From a checkpoint of a small self-supervised image encoder: 32-pixel images, norm rmsnorm.
Rows from block 11 of a small self-supervised image encoder, named by matrix and row number. Rows with one number belong to one neuron. Each number is 500 + 40 x the weight over its row's rms, rounded and kept within 0 to 999. All counts start at 0. Numbers have three digits each.
Before each neuron's rows are labels from the 100 images, of 14848, where the neuron reaches its largest size: "responds to" is what is common among them; "colour at peak" is the nearest of a few named colours to the mean colour under the peak. Only what is clearly more common there than usual is listed. The data: photos with spoken descriptions (Open Images, Localized Narratives).
# gate: MLP gate (model.blocks.11.mlp.gate.weight, 768x192), inputs 0-95
# fc1: MLP up (model.blocks.11.mlp.fc1.weight, 768x192), inputs 0-95
# fc2: MLP down (model.blocks.11.mlp.fc2.weight, 192x768, transposed), outputs 0-95

responds to: text has "sky"; text has "trees"; text has "grass"; text has "buildings"
colour at peak: cyan; white
gate.613:445577454481505411447469545414455425506526457535515476478485567443460502522453452513508525533523444403501552528518461459564562492507511494507552523503508493397478518567512492481541472444544506494467514451467427514501560582505453517491495566509449522474497409464431502515550566580436501501
fc1.613:531492531519492531563614577547571556492466509470542500505518422509540492572465432481529527519453518496510515477432448506509514493567456567469474508471462475576513512484568507520531529532492507427516453586556487482528462508518499460535498461470555513477531503503489540551472529446512480514
fc2.613:555539498469467498540470549451572609563575498504467520526507509582534503515511539492491497483531542550478512545419562452497452435496457556495511500563497506404477486446458552564468507493496477532478508486470553532472497499526518539554536460552512487454461488483518555433502546481518493435

responds to: text has "people"; text has "standing"; text has "group"
colour at peak: brown
gate.533:438555486501484623471560639510507463392490542541516473483405477544478514481464468473520504508533481527544529556511526555478484474432506514517556520489518526504564539470427509436537476511473532504469486525494516510515553455489557563485516513445580445545531459527555472446406564525533534511
fc1.533:455530517540503571531527547457457416430462502536485504523432495483471514488560519477545521467485461506542496580504509532507462488510458550483487464542461568502578523499499536426555493476436495524479542540453487507525551502512539522471509540425540414511487486553613478454333566527481563478
fc2.533:505485556454480464594512509578510404466479453512540494556470517541587488460495421477508548523494602510548548518507470498555551512533525531499519472471516418447458502512548477550520476463514479454455505526543504460487492438484479446519517494473545501505492484406475528454485526523499511438

responds to: text has "trees"; text has "sky"; text has "buildings"; text has "grass"
colour at peak: grey
gate.246:541476505477520527494452433498546496503464533539508450547477448501504454393477526468557525582469527545471542600564471430541496523598487523461466475479461561516486487507500431525598538569490454475473500451401469545481482484462489523551553528504467579521501459410525446518516529469440527506
fc1.246:493521503551511445547449446484500564494532560593438458527493468496489420417467471490508560514511511508535470586550416470566510504581491469397517482483503492497514489507529502502477469489500504530565452536467494541545541499400532455580492473541482535512555526506476487453548556490456509488
fc2.246:487512452489526520469551471461449536436502442504476487537527461455449490476505546442491523438561441520474522504544436506465538473474511472504479510466459486501477518483458512540474476446454558428518427488548507497497509539467532464486431498527512443495501530583472518535516508494533521476

responds to: text has "sky"
colour at peak: cyan
gate.125:493533524473485431447438538446544478464502490484490506497519482543442519472474547438468516481591483531485486497584470500525515521442458556515457491510503500506525533446468528451468520432519590521520536466403542515435553552498475517438578481516523485509557590478451582514537516541499490478
fc1.125:499536493464524435507477556490522463496532521483483565550509499515470546458529495440461497485542424506515514507599368454507485508459516478552548498505530477566465479512514517484480556471571468528526584480543512503509494489515476477460535517525574469512503520475501515517561528569562436538
fc2.125:451483533587498468464556515540420536483546489501564469505519456523531513424451469495501517540542554523502535459506515470523483547457538528493457509449470456433575442425518479485524416482486474465436532462501465442504547536485582495505498543459476556522456516490471507551589530539474464524

responds to: text has "table"
colour at peak: grey
gate.716:510495607535485503559466437406546511470573439502480460468489537490540486508557464549497573510470464525580520493458470509500495546483522485545456582514539457432489550574454513550462559507477463499494489493412453446520464484546470477536460510608519503535508455527554498537431533479527503538
fc1.716:480524503455485490565484531572484511523417595516521540578560489486438474544448446499512484515536479490536517436539497597444564418500514483508510484503478521553534416492403465486534484512385582484474524506506523541528539517449522534523519530468494479429501560530449466563482502492550543529
fc2.716:527452534499494591432500541502505465523482561493456523537462502514455519489572492492535580499507421492500454512520473496466441494492504534457462552518449458403479499606514498551431430568454439463486506527529402499497512503597495529507456435493509507500431496491529464446480523540426538507

responds to: text has "trees"; text has "sky"; text has "grass"; text has "plants"
colour at peak: grey
gate.62:548510498431497545491496497504453506526565512524536462504545478394482464468548502491505590525503503540514513532446454532474490496500518452552486491528519511486479533416481545519493475570394569438431462475590526525499525542432525484498475510490502498471535555500481534490493430489451503535
fc1.62:590475519481532552480512445492437477500526497565515472524523535355473406427534519502515520499476498491481503509425448527498483505514520439591499438488520508516474517412515469490473486533431474476494472416528592526462535466514480433525512518525510505485548538483513534512505404496496508519
fc2.62:461516478453512567497421466508429504441519509540566599519435495411514435518467514493483543481471500515482555513417452468483464528474492400514521490516542588532512490514476448477535496452564553551493455478555479524526447590523481533455481563489522485548430491501524495565453486543526511502

responds to: text has "sky"; text has "trees"
colour at peak: black
gate.720:501490484445497485440492460556495500543551550495563560438531554441536473576562458477595471454434479504496520485516432449462592524532492526470516510440483510505513440514447557474539613484547476444491457514504443445455497523560552529467459437514488524509565483492510479490487498461521530567
fc1.720:471545491515479513515517562547448555539458457478520488495497477494438504541475538547477537459559522507525458440445503574489488522533472460425507516459489506413518409479490508426546520502549536420558463528557492543541537585482464458483517513482536495478477594438429496490523487482570548463
fc2.720:508465468478490496478420472551576517565543505527510549484517446544498464457493560496547430470497549516541505491512518576414525509452504411505473468450480535481491481466546591568484500443509462499488436412464471514519608536531584521493510543556432495556434496545513516515465462469475523491

responds to: text has "table"
colour at peak: grey
gate.574:513525532554613441508491452515419578505563520494495505497446515496428579420510509509467589466510542396552509515514450448424527394523567453536488437565504528440478494534534551463458478592480427490545516461529493442505566485405523576439501432494480523481531515498451521512450468432518550457
fc1.574:462480507462521516481504556512550456499540563511492551534512445511565522548460468509537467504552460587520445557546553527533504525540509588467531507480483495506487546441465484537552493499575511485486442606485432464557485525559535508478475535456477516541478505458554467484456460544451518561
fc2.574:502514499527507418551492413529526492439511493468455455497527440458489501480536478566511540550551452561484482482544485362509458513569509443453550491484443483486475532505509565546510504488503490497481482418531554508554519563448486464506548519549526433473512542538490503540531490566470489473

responds to: text has "trees"; text has "left"
colour at peak: brown
gate.754:527508518477532435511482477588447502556558487470526450508487543439415467475585490468560487422505454506519500493489454455464489505490483433494466489413462503529387541486527513490567447523489543409479461553536517479487468499437531571506455455464487507505576540515479500513439494449506482422
fc1.754:469532512516423565502459516487514456462533471462505531537577533547470503487487531537587472523410538572507480561488480578430449484466474444528505556550485483508524538617518505469524558506572555570458425496511552579509480479480476403485464499510507471488563509585515529476492526523493469461
fc2.754:519549599460484514497501464513532455484493491509511414543540535463476473579528510537521536492493544486564481493477510531466490466496535495522487546523462477556465587503542471474596456515447588525501486467479520523492475565461475523491475520501478437550546519559535582562551476448537478526

responds to: text has "sky"
colour at peak: brown
gate.123:526503524561479467544491521469494574495464531432558518466496492496517490450450510511509587502488520532474458497485411473520517456467500575531520523512462455409520515495542497513511525503507631546502529494491495554474560491539452543533514553537460478502417497448502527575466547480586475513
fc1.123:424517466384422517437475481524497447550491491551467471485518566501475510478547427461473430478462502472474568487506561546519466529503456458427493498433525495606467545508473451486437451522455344463520471491516525469456511481514518506483497439491487493536589546559452544487484516528478501502
fc2.123:609543499560466538468481535496627548561595559521503446475493449535536477532472521521510518526561511488560488508458489485437497527524540540483579454501462476416504465486470499549504482459487519549513509519502470501470588448521479492473522537539532451492419524465487456492531483529553512518

responds to: text has "holding"; text has "man"; text has "dark"; text has "woman"
colour at peak: brown
gate.564:484528544485455448505491509494477545457442530476523514515501437462521515472420464510506493529532485477504491507528537484566515486553481572494480528513525467530454470519369476545473494487469477500521518540554493444498457532480523521429490566420508511398600483525476494473443600536503442545
fc1.564:460503487461521477464537558516517531472527520508497412514422467515472461468546568501478543465536569500522532514488493545484489526542462475497480439566478543533513506516550539558572520521576541483462499447483476526440510497505602488526516481542470526574407513535566508446554449521477570481
fc2.564:525517528513511498515599533486479536517488525523517434431460417524551552462463493507524437496468472468600556519474504489544541524449479502506516461499525483491519515424510467500495487429478505498448557519527529518491565521433494415475495508456515492528532460542434501480494517529542497578

responds to: text has "holding"
colour at peak: brown
gate.195:515615555453493458432461471508478529520471505528497478520547489513487490498526502436472529524525485509501492482547511531514470466477471471529498557511500461501542588523530532530436578490541551500471452443548524535444445517542480514483574495456518464497513435488529460529498421519541491536
fc1.195:503577485413499466493449467516515502518494511490459500459570506418527480466508500427542539488520494544519476467529436524524470451558607479483509508493520544517535588511513495533526530516479551511512508478497429524473461544563520549443602462539426490513510405544536491486475474487448481616
fc2.195:533475535499506426510428553549526468605530501471505515541530513483445415629513447445433539550495554500471479486510506475409490431519539443490497537512441490547438537555535452533440448482514471445521478579451496526493459543508552521480516549536541481535492522512421496516525520470497592457

responds to: text has "table"; text has "sitting"; text has "wall"; text has "people"
colour at peak: brown
gate.96:519546509509478535442532439490484541467448583401537562515437481481469534481458506499484525503484534505475538513535472429501497419469447595507497488513430472445540458454514486507511511548459551504462534511497483593479454556531543497496485452512510475419498448514499519459454462471458556495
fc1.96:497503478491538473472498571453544502572496473526462463448554495568606523540547495448537513535526489467522455477505519535494447568541553416517536504564540518516553528540557554539491552467477521552531410485480499392460575473469452508478498466513474523510467488469528500485544575551488447530
fc2.96:489532473512473507474456521489548516463495546482455511544511499437494567577550478520497548572519442570549459516474575537495505541494495472497488539465511522443466526494426453514476489483488420554498417500500523534491445465502519452556567481519464485548402502464560553510449466474457465505

responds to: text has "trees"; text has "sky"; text has "grass"
colour at peak: black
gate.614:439516520428544501562504453482441455563526496551544488479487443463485417464482529353548502494478439510450481544464509482510472512487460479529483525471486560518463478519544497527527492552545494518487479572468484520444495545556503557542486481503538655468440464514448450502497511479529501495
fc1.614:534516484472537462465445518531486494457496497461443482473543562493501549525556527620519464465484490587488513487570511470441484575540539548553491484523472492488533470539474523453545417493506490473517489466544517522537568517484507512439462461549495481477500509450512530542496573537505565527
fc2.614:467501620510523533523464487575542520479475544546520509507507560541541472565435429578459536520484523536491500471497487522533535483468462510433496507547518543541531463509491539536470479445375466559529539506482532490404536558465482506552500491466516495503529452474434515446515437541509519511

responds to: text has "trees"
colour at peak: brown
gate.303:467530486479545477485540539532452493501460452519545523540478500523453522485449510403557547495509503509505487494487467475508447523493504533543514470449427514519487481551508462472456524497507438471505424566485495461544526481529508525467520480544478444447436471562462455525527526485541460541
fc1.303:509487530501485449575550527459494502556536496533521542504434439476561557441459579480498539505513539400493490480530519554576460513497507472527527514493547522532446458494485468506555435578496560494524477514518489437596523533503495554522495528513512475550416490503515453455503546377448490546
fc2.303:557483423526525418527499476513534524544516510481508502433489522478546487462540508450517491487537446501444515467501483488497470441495507405500445495523499446525430487443480519499491497522515476477497495506505520544609546513459409508543565599504521507522477463516559455551493513489497472390

responds to: text has "sky"; text has "trees"; text has "buildings"; text has "grass"
colour at peak: white
gate.731:511500475524521495558466401443476566420427477447462480497517461468420473510517506533498482522561456447533516503507528506529502523467438473536497477512530461450505501512507568527493517498582489405417442434532476514477513455503531477527489465478555546551502561544493489463414497507472486509
fc1.731:481487477500461569507487491566537509549531546495512462485438550523486512531546467513478540424502485553570507475504478517547508415513528518509451522463512517535518512506451539541487526526475423442482503486512494499557496524574505501536424479540453412475497499478442517497505477460429461457
fc2.731:479582456494452497511511427558508497522511518504529413518498505528484471502459535507534590456571441516514512511462453463597519516534500502502528506516527502453511531434470493514483512493527479550546535544527480415504428495460504572439541508492466446502530549470530443469580467496572401426

responds to: text has "table"; text has "front"
colour at peak: grey
gate.763:537490549494515514500457469452464514503464527482490473474519456463445489498504525522492584574417527513509507498516444537533573476421563544452440453508449471471503512482465504462528476575459495538465513455504476548523531608461551530544472460554483442426533446450543522482429459533471558460
fc1.763:484464438544510504509513544462531504468507462480544589544514473558535515483482522494476478443581523554439468452494567466481467468592452493551513576430498436493508555504551471562520522522574529534524497519462450461508551483511496507495512558458465493574410548525436541519594552522525524547
fc2.763:498567537551468513455462513547542409440488529532529452501516484512496541519554510473505494572453475570465531512484497556438491520520518505465542549611558505508495556469483518506528495431549484463543466546496499511504460411502422511536491541524515501561506550566520450555491535525449391524